Weights of a small CTC audio transcriber.
Model: 5.75M parameters, log mel input, arch tc_resnet, norm batchnorm, activation relu, depths [2, 3, 4, 2], widths [192, 192, 192, 192].
Training: 10600 steps, batches of 192.
Data: 26041 training examples, 78.2 epochs.
Rows from block 4, named by matrix and row number. Rows with one number belong to one channel. Each number is 500 + 40 x the weight over its row's rms, rounded and kept within 0 to 999. All counts start at 0. Numbers have three digits each. After the name is the row's rms in percent of the matrix's.
# convs0: first width-7 conv (model.blocks.4.convs.0.weight, 192x192x7), inputs 144-155, a 7 kernel for each
# convs1: second width-7 conv (model.blocks.4.convs.1.weight, 192x192x7, transposed), outputs 144-155, a 7 kernel for each
convs0.73 100:518478484491478507470535508419411517514481508516541541499462539528480446461471484531497504501556464494473448426503568532493538515518529522434371451405395352346455513549535531471463518551497493495495511512510566579577606583514454440528520533561539506506
convs0.74 100:475455483521526533540496513569547516409442476438441500510517509481492462485528530517554490477524489489483585557543535454384378487501496466446486530564538478446435432400522538556527532574578502500538503504496440491498490466469456467457478484527544535564
convs0.75 102:501496521532544535493549566519485424402411469503494486502471440471422469510505459465468510483455508521538476485430365456457439518534542520499501482517488464476517539514505489462448436455469526523459477495479506476471470480477503528443470511532490493526
convs0.76 101:514517536501420418511414464455415466506568474518546505447487521513502508556531522580560559567466488487504484520519524550516480544520507520507457457553562570559517473456483547514549564546529593499519552542622550434461476452431420361532513523536508536506
convs0.77 100:497493500519492457458420464527503501469507501487497507493483513362345398488482476446443464484511447386520482461472469466481503511531527505511512539364433502509507489481475442408432502555512530527424460421413531524509462430446463522589596562561525515413
convs0.78 101:523532550503493521474480512519543516473453589523470483518555551466485476474534496482539506425485517480506562553528521507500477546539524517517515544545521507514543573558535468459475457473440499454400464520493471543534467447442482527476489479455488527562
convs0.79 101:432444415405433467500496497508538467451498545519499500493482486532533504477492464418552544540526514556492519508467450436430416501501528544555562554471472485490483518530468457448477502489456452464476498514540510498559585573557534494478502494514481470474
convs0.80 103:514525540518464455407510524533460413427434481472483528551528545457473473463470505510530528494536558507549557535525493439392432531512510531556548556525494506508480441429488464454408432459469489552546483502515478481460406455515531526516519548499474428417
convs0.81 099:513494492534581549474511461473473495512527480455423426445489540493512501541549554514423518564507505581550456474517519451399388541487495505487521556524473470454453470463524547459430444457437555489500523494555518564505490474435392439509546488493502554519
convs0.82 101:530491485488505477512490472486486497476448520514481445420435415481496493508514482450473488520531484513496511481467483533578575514533523500481488507525548551512477490502518518535550566511456488525422507512492468475450514589571500470483529535514479449477
convs0.83 101:560566511517523483500457422436500493516511473536487456517534555489492520510505495488514469507541523530561520509500539568533463413413465503522524493559550535511495479453535508476452444452458428463479557546525516501412382470531545594487496534512477473504
convs0.84 101:517531527505524483439463481470492497512504489490497505533536535481507537572541483507590510509531565479511511540535517467426464527525491485530520450470516525509496482477475483465455430440467579529477502431501507462508526544579580505540518504477505581561
convs0.85 099:432492505501570537491531472495531543513478436441472487538541470616534470477506510511510539501510452477512554506510516521517499450439487512533535535544562543504497505504462536485458510537506515449503507490446532565516527499421409454522491455497478503520
convs0.86 100:485483444366423495539584550519607604583516498476501479502517509461452484574530504514481463452513561561546470484521536494490467521526481479483478487508497522502425358359534521494491530480471468464507535491506499512510524528487478487458501530550537479473
convs0.87 101:441488539507443521545473511540534543549457493501535539510483527513494494524494450476512588550427482530518472500488448386393504491494484485441408369506460469487484520524551522479481513500511542568527470458460562492463495527562561553521456445442461499493
convs0.88 100:475407458480522539555535559534525479482447416466521533523506479471466489518541559562436465456445523516527558509501499520514522485510526488476467455476503516508522552552506538525507518527504461511485504483510601548516484518492430388489510423453489476422
convs0.89 099:469440462506478463515488526544526489531567509529533536554524511533522511501548531515436503589573536523480440504544486441455492509507485495521523508519533540497514543511467425454484496489464521563536560488488457547566516450411423461540550518515462407450
convs0.90 100:464429449510471486487506532584543501451449428405442435469482505442484504529508515500518561569535529461496459445429441488503485524512508526521517553499499498559581564541478480537529551529467479542590522440475488411487522503433424492467503533518509461456
convs0.91 100:407391424457505506486463506517534566506584474486548554511522445449486513462377366453518493474516508510506501519515510515508539496505502489488489462563506467452467502545490516540534461446501449462524485497476437454471451458454447448470478511540499520494
convs0.92 101:559564521468466494517506458428507532498464473515474432494544531482447450478474515519515533530532530480458515537525488485488472497467418424451458484583536506492483479458488486450436482505524541495474505510510536528495387388463521503527464504518393420454
convs0.93 100:466499470483468424474496516488476501564567400406419433441491512448480518481486538497564552502465493527535496428401407478537562469492461446478528504420476504543567551518601577540498481468494513469487468463497431572490495513521547575528534541516532488462
convs0.94 100:439442467463514520483506469457486460518567535514515512490433460563504483489547536521514484461471456461590507492464480549563543443459499480436424476447479502533583626626484452453475460497531498516561513490407543515496539537463448520509600565509457507476
convs0.95 103:479483484491500528518414484526513492426402464492508460385352352530516531562532516513535570541520533522545558558532519482489522437444449463438397369476456463446449507544513527465452492468472464499526525477453396517517525509519501468584509454429416402392
convs0.96 101:460465500529513546568516534533520499462459496516520537537492512514481484493472468450424454511564548533528539499439397359321340516489494502481480523535515503489462465470549524467470465430424456469525529584543524497556558516497453427541542530498480461476
convs0.97 100:499484476477479513473552522438509505472420519486427350380426487508548514453449463423532477420438450450477439453482519552539547462477492479441484522502502521501481465477396373467540492417430456540484435448463401519507497499451424438468473462433496514515
convs0.98 101:545537493522498446434482497472479546527433534519470455509542511516506534509475477502528500548521491447458475535568490378405442466476487495498491478469482447491529547560434460469506534506478513489496490500478454448510537520493482498503519486458464544528
convs0.99 100:509475500475447481521450525523547492452469435469441450542540507476508526435467477482546590532432450508525504517469416449481452550552445390478512499472501488504498437364505520544531471415394542558476475504540532538516462495514508543524519546480471509549
convs0.100 101:434477489516510496519454466525536523522529483502536525505479476489442451477461498563525503486503496519483495522527494517545540536531534522525513494555520512488477484490489402408422481464409466496505530478452460559555549521513531553482518580563502488505
convs0.101 101:493526543514509494496462486489512526525496504510471490570548506480492534481470536556498588550501561573598486484506531492509503429426450436377402447546533531529510465421512522527562485407442494511465414534490571533518461391383398394565502501523484487500
convs0.102 101:494454406426480468535515504451485567566546471505506493455473486508546494470496472495433456496520472481522485485509553525492470485499489450470523540489540534523479418407438522540494450507510553577572536516481484502474509507484476501436467532499552538572
convs0.103 101:444473478487483464485497496470490462451526509513504480442491521561529479498546541502391409467492530481482523545540465396370366499487465458463483518523511474479499500475513476447446498496505537538509521565525507508509525521492509525462424423446484472453
convs0.104 099:534540521501498493524521515543526528509511494521523527531535521442519460433553591554486462414413477504484526535495472500489473464484518534535509512551534531541513511537535520529572582533502457459475479498448417525513506464468457426484485439451502467473
convs0.105 101:435438469496540542551489483473524520504486521518519493520523510487505484491478485459591567537498541557524500494493482470463447451489498471482529534553542517512521532523541550518476466466486513549501471444513551455462504517513538528502434465504479477476
convs0.106 102:465472487488442378395532543461471531532446538523560542523545521511485508500476503532587554510519508552567471494512528506469445494471468461493527498542511494499480499494495451433458523522518486461483495576540511562521524505545551539494442390421463505514
convs0.107 101:571560530514512524520446494537537552550549437448485504515517501434451450478513561578542495441480492468428528486468485512519520480513513504496493495554546553548547565567533512529500501507515492463461505535559551437461459445448460476428434450414399429430
convs0.108 100:525462491496494523477463467511521499471478504494530516503483446528490554558466476541451510500476494499513532517510511483490502526485479487481485464466462461458473502535556621553512527493470545439502452481548531549539521499473493540537488432426424453492
convs1.73 101:473443472502487476548497509525434444472542392398410462491507490550545497465470495514512540563502484479500528530524499471470460538421375470512477465554532499393335349412524510468503489478543543514474466460466505481470493505517511485474503534518544512486
convs1.74 098:501518491489489518519533530533533500464466567571525493470440437528527509473449486466522514483477497482436472508492433460438407491488512507579609565497489489490498470459506552496456471532554541530512515529510514485409413498554560552489482486491476469447
convs1.75 095:427463483519500447453491479511536494445427491493478494502495476558543538551538489486566551502469486476469484498565584576543504468479499510528518489484509502436445458447499449463495508521451499496464464491509492567550518512483443459416473501532551534525
convs1.76 100:514573558535512487507488467448449501490469492475491537551541460520468468484467471507477490507529536501492510473472509498465464482541569544475473456586579519454488500503458480477514520526500441435465530550526520475489484506530485411410449486531540538562
convs1.77 103:516541547500486505482517515506515538545523521509498542523494478533456434463482487489471468472496539564539508558581566555551551497470437447497551555477434469481511498560456457518591563505503536535544523497505537483432459516488446448512508514546556543539
convs1.78 101:548547511491449531602502477511482466482484465477471470490553559534538526482463469480436454536494443482499492471471478453491530466416408446467447479459519495455467409485497508506481505473444511534523460497507491509459429503505495548480511512484524523548
convs1.79 095:518512472465432469490512535553535526520496470504510539540514501541558542524522532522554477470462441455478518541569569574532496489489486493525558572496460494497463506558467440447491475474452541540563585566526486475420417455492479487483443424466514535547
convs1.80 098:551462404428424444501498538503466508499484518464486535550540544515556568517519543526494499564533490489511457455445490521497496556566530495531564528451512537525553555555538514451461473500483479511521515521499494502488482468480465464447467513512535544545
convs1.81 103:453424457471493486471468478512508483482530478482407446475506492492539522552558534514439512554500525548497452466535571483476468452463478514584563575457522520542511483461555502513537572546488500520495475473470440597513490453513515477507540546454476483494
convs1.82 095:503519531507470413450407343339331412500521449428380397476543552503481470475477465527491507530496501536572431468503511527514501536499469470485508506516522503495458413418425447476501520516511505450462495478484457503519484475486498448494521493468430398383
convs1.83 103:534503483463491519503497515530529517493495509479511557545527446574577560495502535568464501493412417458468410437471485485507578464493499528547519498552523492475491498484474550519458488488424489468466503509507523510476479509546538517528582519447455492523
convs1.84 098:478507542578545513471574473465494507463469516463458495482434451474517519507488458420594616607490399397439530496499552579591556531512497474499543528517527532500463486513500499462451467464485451441430513533488492419459499495463461469456482477474496495527
convs1.85 100:467487481446459471491584491488507476508579441506484518536520543524472516518516490520508436426533542523567512470479503508533529482497533520474490515506404428432478492542495555561559530503454445460472498530558558543508493499485486466546519498508501446462
convs1.86 098:490462481486469523521457456485501469481531518515495482526534514465449495492483453467526466431420464488512516441462480462437419516488513515522499512489443413496519513494463438480522456413416501505520519507489525480495506520500477474480464469485471443414
convs1.87 097:503499483546501439436491492525483534546568495503447456489455425489497538550539515495528522512562527518518522510479436453409418469475478474496509535531555524520491507469471477482429454507550569545502491500505518500505503523554528550453520530497466464504
convs1.88 098:516524548533485478519505525523484514509466578485442482505490420554543503493524528480522485499449433467521464518478457429476545490482424429497507492420410455468527503454465475474512520516493583536523489489493487471493509494511548562538551516521509503505
convs1.89 102:493460493513491453453546535478498543543539496451490495500505485594485449488454468512483526520472523546523577546486470493444476523555541522519521506507471465468470455494460472481460448498509491537511467444493541527487447496496454451493539548534505481502
convs1.90 102:475467500449441484571483488452484484510520448481485459505493499536516507504510514540537510446503497492419510500507483456449473502500468435431493564409395464502534452442498481477482469517500513513510468420414446472400413489507481457457449494529520515562
convs1.91 102:490493483431491500521414479516494521590515494477536527534484422416490518534534564618475468517491479433433501375454487465534550525547553520505507531470462465472481478430465439430522590544484533472447466500503488522513533568546484468522550498528566623580
convs1.92 100:555515458504551543537550538510463466499479600570569539509459446480497512530514471487525469460468501506510488460466518553536520514480451429429484482444494552500495496478510525533478485532530495490518558551491482530556532488444484465510510510551569534515
convs1.93 101:490489449494528516541469520505478472510499485505488480474486505459512548567557538542456488466428462474492638564514504507512531581584536468416442460464557503488509546529492442461484490490479479483517522567538532409444451456486537568499500529528485456457
convs1.94 100:456504488495439493571481438396480482500518497414480459513460453525481455473517541576490483503497451473523616550485478455456539511445418459490491510471478491518513451460441445472470445462479552556533472425497557461511503522481485555501513463476545568522
convs1.95 096:549525528521515534530526410374429517543504474468477528501468476487480491541582594560516486505536527553543477482513514516547595383415435445438421428584562486452483496508475485441441479519525552559524448481499469552498442429463525537478491495505508490447
convs1.96 099:524515511510530535531455491528512523558545525498489508520521503555525477450474487454470451493516472458449526457403404476489485545498495508501523527528525541516456427451494497471489476468484478502493469444473496519525541556537533532470425470478450444425
convs1.97 100:498553557531512489499449471489457457536585455439477488522584570495504453454477497496446471530533537563602526529529548599583537535486462470471516515494524543512488461416474511533513452428519499526537450495496499561577590565496432443545532513488497485478
convs1.98 100:545543547555567563523520535552574531469484537538567529495478424467438506493485506543545529500521514459486507500518541540500473461459488476538541505459453470517510482533448484515518504499485430390461509543533470527514466501525491470506525499531527532609
convs1.99 096:533497492519507495490522497510485467494503484540551537502520558523531503525546527491538575499456527505491515541528525505453485543549487407399457511423516578557519515470570563562537491517562515509547531492486488412412464503440506512534521501504510517516
convs1.100 099:527510534496536553540450474486497493476475535537488513531545571514538461383393481509424497532498437451461536537565556556547531458447486530539499468532518529538533509497439481474452473536535514504492469430408422522518491511524524522472470509461442439443
convs1.101 099:515440431482469443421482532540505481413376542550529526546556473518540529452448472506558558550538516471456487485511532500467477564513483432396384420517544512495503515540489465480530552531477439451483512480462452553536545545521490490528489513513442484513
convs1.102 103:444366403523499466473525489528509455458547464463501513528492469489495496472427459524491501491490484470498489515478443391438415481443463540563529518481504507559550549524601541480440516536554523507510548537551539545554489522547488395493488444461486476481
convs1.103 098:516506502514496457450476500558548501480492490512495493506509514606567535516505525499525547519529516527533447389471476466423432504488469482519535511601592565577551502511462430473537568550520536557523491486503541509521557563557569595538565549493469505514
convs1.104 098:487465481475502498493444487515489462461434483512504494498486496501497479453463523555489480461439424447463469457457474457431436506486522520510503534455532539493497499504501516502478432399434475495502491495464453472406414430473521540462494486472521584545
convs1.105 098:526532529493475518566486537535538507492538521543579552542566488504506505496490537547426524519475463473505401417499562567528476530529583595559514513529528496471510519502360360395443468492535516534515502459459529539541527498482480435510472482513516513540
convs1.106 099:493503500469441459498507516500483496553526520462491534536487443528525543531520521532493482466533521495471517432449499490517565491472498512547519483507459452497495516509529509500523515495491594551507476501531544516501485544524507543411470530514468450464
convs1.107 092:504481491479489514528466460462474501515536503500502496528547533449463459451478529543480493511505490469480442482524500501484485478500523534512522559559528505495512509511413442484452447457489469452465466473507544427455479516537543523530501495500525487430
convs1.108 103:552531573555499453389510479462523549514470459458472569519444479428437454466483491434539543497488517488480476474451445512482467472520566550504476424532472485446402460565535458386448528545525438427460540546587583485518497485460499565406463463500492496472