Rows from block 2 of a small CTC audio transcriber, named by matrix and row number. Rows with one number belong to one channel. Each number is 128 + 32 x the weight over its row's rms, rounded and kept within 0 to 255. All counts start at 0.
After each channel's rows are labels from the 100 clips, of 14976, where the channel reaches its highest value: "top examples" is what is common among them. Only what is clearly more common there than usual is listed. The data: short read English sentences (LibriTTS-R).
# convs0: first width-7 conv (model.blocks.2.convs.0.weight, 192x192x7, each kernel summed), inputs 0-191
# convs1: second width-7 conv (model.blocks.2.convs.1.weight, 192x192x7, transposed, each kernel summed), outputs 0-191

convs0.146 [115  83 164 167 171 106 143  91 166  47 130 107  84 140 153 144 154 161 146  90 205 111 162 125 150 109 113 133 126 123 102 135 133 141 123 115 154 164 144 125 138  74 122  88 118 159  76 136 137 149  32  90 125 113 143  68  54  93 166 159 150 141  93  94  85 134 125 151 152 181 121 110  94 111  79 130 161 178 131 137  79  88 135 131 106 122  60 117 135  74 190  70  99 113 102 120 104 131  85 111  67 155  84 152 135 123 162 129 127  89 158  74 119 146 140 188 177  78 145 105 100 107 105 138 110  71 116 130 161 155 149 148 110 149 150 137 114 127 115 133 110  92 161 112 142  91 127 107  73 136 132 176 137 168 117 168 130 187 134  52 133  76 148 110 123  80 138 145 133 154 127  78  91 180 113  72 171 142 140 157 127 175 153 134 104 128 126 132  63 137 127 188]
convs1.146 [155 138 143 145 148  67 139 167 100 153  94 145 118 161 132 161 120 203 146  80 117 105 109  94 111 114 165 125 112 121 125 137 156 127  54 115 105 162  94 155 102  87 139 127 156 165 164 138 104 104 136 167 177 162 117 136  93 208  87 121 111  79 127 137 145 127 166 122 146  80 139 150 137 148 113 128 117 106 119 101 110 164  42 176 124 135  94  65 128 156 123 116 176 130  46 136 195 100 113 160 115 126 122 101 139 105 104  97 113 167  72 163  80  90 127 104 111 132 130 160 105 184 148 122 117 172  99 125 125 159 167 126 145  87  53  85 114 140 107 161 151 156 115 139 126 175 114 114 145 133 159 106   9 142 154 125 118 128 170 118 118 146 101  92 148 147 156 170  34 119 109  58 107  92 106  89 146 121 139 163  84  87 111 152 105  99 121 162 127 129 136  52]
top examples: voice: female

convs0.29 [ 96 167  64 137  90 165 147  70 156 151 161  92 115 127  60  95 142 100 118 102  94  55 149 140 131 109 134 126 149 104 196 141 152 123 110 131 106 118 104  44 157 138 178 139  39 125 135 140 115 128 161 149 100 164  83 109 107 147 124 119 142 125 143 101 150 128 138  85  73 109 133 164 138 144 135 103  72  35  62 120 142 158 126 111 157 180  97  95 103 152 142 119 131 121 139 136  94 172 156 119 128 151  94 114 179 144 148 129 137 124 153  94 148 120  90 124 128 140 107 122  73 135 146 129 141  58 113 109 123 134 111 146 104 142 118 156 101 182 121  79 130 138  80 138 146  62 116  84  83  85 119 155  98 115  79  95 132 119 161 166 133 148 111 135  75 182 131 136  72 118 152 174  69 169 118 163 167 170 123 105 140 150 118 189 119  69 116 113 174  69  41 131]
convs1.29 [172 205  44 122 122 184  87  90 126 114  88  74 105 110 151 141  97 141 137  96 130 135  85 116 141 156 107 112 113 114 136 131 142 101 176  81 153 201 147 155 153 127 118  89 121  92  66 121 162 121 142 140 132 147  75 113 124 171 137 162 188  65 134 125 121  75 117 170 142 119 152 132 146  96  81 103  65 128 116 127 108  56 141 146 133 106 128 135 150 112 110 186 172  92 109 190 128 117 124 160  93 123  71 117 103  94 131  83 100  96 120 138 145 141  85 110 152  89  63  98 138 109 128  65 161 148 151 126  71 146  75 142  98  90 136 139 130  69 138  97  66 191 137 133 158 135 107  98 113 152 148 105 153 139 123  92  97 107  51  96 136 100 115 148 129 134 177  68 134 143  84 116 167 108 108 103  87 109 123 115 134 168 171  78 143 140 173 124  85  70  88 109]
top examples: the word "you"

convs0.9 [125 121 123 152 105  16  92 128 120 102 139 133 139 120  98  88 130 142 115 127  87 156 126 120 102  92 139 136 125  83 103 132  97  93 148  99 108  91 161  82 109  92  57 122 109  70 130 190 115 178 114 199 144 101 109 126 113 119 155 100  91  18 132 134 129  73  96 110 134 148 111 139 152 121  73 105 131  65 144 121  61  61 107  83 162  76 125 129 177  76 134 132 174  78  98 135 129  91 133 107  91 124 122 137  73 165 109 119 136 102 151 147 136 129 148 112  84  80 116  99 138 125 136 129 174  84  88 120 115 102 134 138 141  59 117 118 141  91  83 143  67 177 147 111 114 149 131 125 159 143  84  84 128 116 105  86 108 167 133 172 133 128  66 158  89  51 145 141 111 148  93 157 151 135  77 120 131  65 140  85 147 138 164 129 127 132 120 119  57 137 159 125]
convs1.9 [137 119  74 108 138 142 134 160 121 110 130 126 147 129 131 145 103  90 138 139  76 123 112  99 121 183 115 114  64 161 165 126 133 106  98 122  97 111  88 110 160 157 161 177 138  81 150 124 176 136 122 145 187 113  93 116 104 113 104 203 125 139 165 128 141 179 141 151 120 109 118 124 108  81  95 128 130  97  96 161 144 103 164 121 107  54 100 161  97 122 130 126 129 109 124  50 108  85 105 158 108 175 176 108 111 164  51  56  95 126 168 134  76 167 137 131  68  89 169 163 145  15 155  89 114  83 153 131  75 127 114  88 125  57  97 134 122 110 120 113  29 123 133 130 114 129 155 146 133 106 130 100 124 175 130 169 160 127 148  85 142 171 164 127 132 131 184 201 122  98 125 112 116  68  90 106 147  65 130 152 179 124 126 118 153 113 152 155 116 174 113 107]
top examples: voice: male

convs0.185 [139 133 114 120 141  55  22 139 131 170 146 150  99 136 106 111 137 120 131  83 128 148 117  91  70 116 129 165 137 115 128  89 141 139 143 116 156 108 104 119 140  77 172  86 157 141 124 163  75 133  79 135 111 132 120 119 152 111 142 128  92  39  86 152 125 121 144 137  98  38 121 135 143 160  67 133 134 150 150 109 125 125 159 164 126 157 155 159 136 113 125 135 147 128 118 148 119 113 131  79 122  93 138 130  87 153 106  87 125  86 110 190 144 145 133 123 148  81 143  69   0  85 154 103 109 166 167  81  99 106 148 158  53  88  37 182 109 110 132 111  87 140 141 100  95 114 109 150 127 125 146 105 107 102 148 169 116 143 151 130 139 158 140  44 135 149 136  42 128 141 109 107 196 141 164 123 116 120 169 103 159 144 109 107 135 138  78 118 105  85 106 122]
convs1.185 [124  92 105 167 137 169   0 113 140 131 142 123 135  82 113 111 159 145  90 161 140  98  87  93  88 108 122 148  76 140 174 107  74 118 135 118  61 119  78 144 113  99 109  92 167 159 131 171 119 127  73 144 108 163 105  99 144 105 141 121 114  81 150  98 152 131  88 134 123  59 153  60 117 132  19 117 134 155 144 105 106  85 127  65 130 100 135  92 140 109 133 108 125  88 126  78 128 145 150 132 128 166 181 120 118  95 127  97 116 114 145 114 138 143 153 132 153 127 170 157   0 153 172 130  98 138 143 112 101 110 123 154  72  78  81 128 135 108 146  98 102 118 137 124 143 124 137  77 118  91 116 117 124  96 134  83 121 128 144 131 110 139 139 158  98 179 115  99 105 131  78 155 123 113 132 129 119 151 130 140 131 157 163 159  56  98 115 116 139 152 137 119]
top examples: voice: female

convs0.71 [122 177 131 128  94 114 133  73 106 138 119 110 141 106 132 144  78 122 118 112 117 147 136 128  80 127 104  73 129 117 143  98 117 135  99 107 129 161 158  91 156  70  81 138 118  58 123 116 156  90 108 151 114  92  94 136 166 130 155 145 103 161  98 126  94 109 144 150  84 114 134 106 168  72 101 102  37 186  78  80  75 135 126 129 112 139  44 105  75 138 119  84  93 145 100 141 159  90  92  84 187  65  55  89 103 204 129  66  95 106 120  59 137 148 142  87 112 139 136 155 123 114 165 140  50 131 104 125 101 139 166  88  85 133 158  84 144 139  47  97 143 129 111  98 152 123 145 118 104  96 103 168 155  95 144 107 137 103 105  98 130 137  92 106 115 105 143 127 120  90 101  83 110 169 107 146 143  62 115 188 153 130 171  50 117 136 128 137 118 100 147 124]
convs1.71 [102 151 155  96 128 145 143  80 120 117  88  44  63 115 179 153  60 126 177 119 168  78 135  93 144  97 117  43 130 148 100 159 166 154 142 120  90 145 178 140 131 116 112 144  87  54 157 130  77 140 105 121 117 161 106 118 101  73 130  94  67  99 126  90  83  21 159 136  35 136 153 116 146 162 129 114 116 139 147 125  99 100  97  89 121 105 109 105 114 148  80 116 134 186 121 153 100 136 122 100 157 163 157 161  98 148  98 131 101 140  80 134 157 146  59 123 127  99 126 143 135  72 105 133  98 123 158 131  97 136  71 102 156 135 167  67 129 121 106 130 137 129 143 147 132 102 124 148 109 169 127 125 122  97  54 129 104  99  95 146 145  74  87 168 121 165 136 104 142 131  66 142 172 148  62 118 145 105 110 135  94  83 147  89 116 103 142 151  97  68 147 108]
top examples: the word "you"

convs0.155 [100 147  88 126 140 139 211  89  66  93  94 108 115 141 138  86  78 109  84 149 122 126 141 162 123 128  92 152  97  73 111  82 131 136  94 121  94 150 173 122 114  90 156  86 111  90  47 157 101 104  82  74 127 162 134 104 101 183 144 121  50 115 106 147 121 150 103  99 138  96 115  73 119 146 108 109  37  79 159 125  96  71 176 161 185 111 109 138 132 143 111 100 124 104 126  90 121  97  91 151 131 105  81  82  71 130 195  79 140 114 111  57 161 116 117 130 115  88  98 156 118 132 134  98  95 148 138 142 158 121 162 114  92 125 150 104 116 113  87 117 130 153 111 185 179 146 126 136  86  78 141 122 147 142  28 176 103 137 123 134 147 118 152 152 128 161 137  95 115 147  93 144  92 103 137 135 155 116 125 139  84 142 130  92  60  50 124 106  95 130  91 111]
convs1.155 [161 107 157 167 126 105  28 133 117 129 117  96 110 137 110  98 121 184  69  90 151  82 100 115 168  41  87 117 134  99 144 155 134 149 164 112 119 125 129 166 101 126 101 150 152  67  59 113  49 129  78 135 113 106 143  94 126  72 155  56 184 127 114 135 142 111 131 119 113 120 137 157  32 170 126 176  78 122 134 137 147  95 118 123 114 148 139 153 107 128  57 123 100 113  90 149 108 136  93 137 133 100 118 181 102 164 165 122 143 169 125 140  94  81  84 145 165 150 107 163 141  84 182  71 114  83  66 120 111 140 119  87 160 110  60 153 105  96 130  84 149 215 126 137 117 107 163 125 155 151 124  88 129 130 129 119 145 110  95 110 143 113 161 136 128  69 143  98 152 136 157  97 118 154 113  77 118 142 117 168 104 133 113 125 145 131 105  83 182 188 143  98]
top examples: voice: female

convs0.59 [105  88 144 103 161  82 112 121 144 153 122 129 139 141 146 118  99  70 137 155 110 147 141  81 129 113 136 133 101 136 170 145  33 118  94  66 192 125 177 134 133 158 180 128 137 143 151  63 117 138  97  96 135  65 151  96  90 172 129 161 166   0 139  54  92 117 132 129  91  62 154 133 134  94 118 122 114 105  90 111 165 118 122 132 175 146 128 134 121 123 144 111 102  89 132 116  49 132 179 124 106 170 142 151  97 124 139  70 157 183 111 106 127 137 115 143 113  85 164  75 113 149 150  99 113  91 129  77 101 110 112  83 104  59 131 164 123 135 144 132 181 132  91 134 141 100 163 145 138 135 150 121  45 139 109 137 141  66 158 178 128 125 139  93 116 189 103 105 111 164 107 138 139 135 137  72 115  89 170 131  64 137 111 157 149 161 103 125 122 138 172 100]
convs1.59 [113 162 147 194 120 181 135  97  97 136  88  98 148  22 118 116 100 103 128 135  87 134  81 121  95 141 116 107 119 123 167 110 170  72 124 157 110 108 106  20 141 129 118 109 126 177 121 148  63 119 154 100  88 156 128 143 134  90 140 129  89  53 148 149 146  73 116 149 122  95 139 110 171  49 104 106 113 129 118 118 102  68 156 106 134 139 123  87 121 100 131 126 126 145 136 156 135 158 107  88 147 166 108 119 140 119 133  73 117 126  57 101 126 147 168 142 112 141 141 125   3  90 172 141 100 119 165 134 136  86  88 134 105  55 149 130 117 106 106 130 130 111 162 118  71  98 141  81 158 158 157 115 102  69 157 143 127 123 146 133  31 150 131 176 142 113  79 106 132 102  82 148 150 119  99 162 146 132 140  79  88 129 150 137  91  99 111 148 154 128  92 115]
top examples: voice: female

convs0.177 [118  99  93 143 116  98  97  74 104 129  87 114  78 117 115  98  48  69  94 163 103  90 137 110 163 150  74 107 111 143  96 130 101 128 129 131 156 197  66 114 136 175  81 104 139 166 120 115 104  73 136 113 129 132 147 163 107 150  52 156 127 120 140  93  70  75  79  92 144 125 156 153 112 119 195 139 123 141 139  83 174 135 150  84 116 113 100  76 126 191 132 113 133 155  62 107 111 131 133 130 188 154 104 142 111  94 119 110  63  90 138 101 163 113 157 140 146 109 162 179 107 136  85 103  73 148 122  81 137 132 102  64 145 109 136  96  98 143 146 155 139 100 158 165 125 131 117 105 116 167 114 151 120  96  61 141 104 103 130  79 141  97 142 167  87 152  91 130 113 133 105 143 190  56 171 152  73 198  91  99 131 129  97  80  97 103 116  79  92 156 156 109]
convs1.177 [ 98 135  81 204 179  94 201 185 113 184 130 168  90 112  68  78  97  87  93 119 132 109 151 133 131 166 166 121 118 151 133 118 204 127  82 126 159 123 157 150 109 104 138 163 139 142 150 108 131 133  67 147 130  90 169 112 104 115 145  87 132 189 118 173  99 133 139 117 128 171 125 120  88  51 129 114 174 111 144 132 108 152  33 203 138  81  82 180 106 103 108 114 144 164 155  80 161  91 131 115  81  98 121 125  95 177 117 131 203 113 141 110 115 117 144 108 129 104 115 131 129  93 135 133 141 167 107 142  74 146 162 114  91 186 175  91 149 166 158  91  96  77 161 104 117 143  66  54 153 110 138 118 144  97 159 140  61  78 127 119 118 123 110 107 118 131 120 101 121 119 122 153 125 144 140  96 138 125 105 104 141 136 133 183 141 137 176  95 170 188 137 147]
top examples: voice: male; the word "to"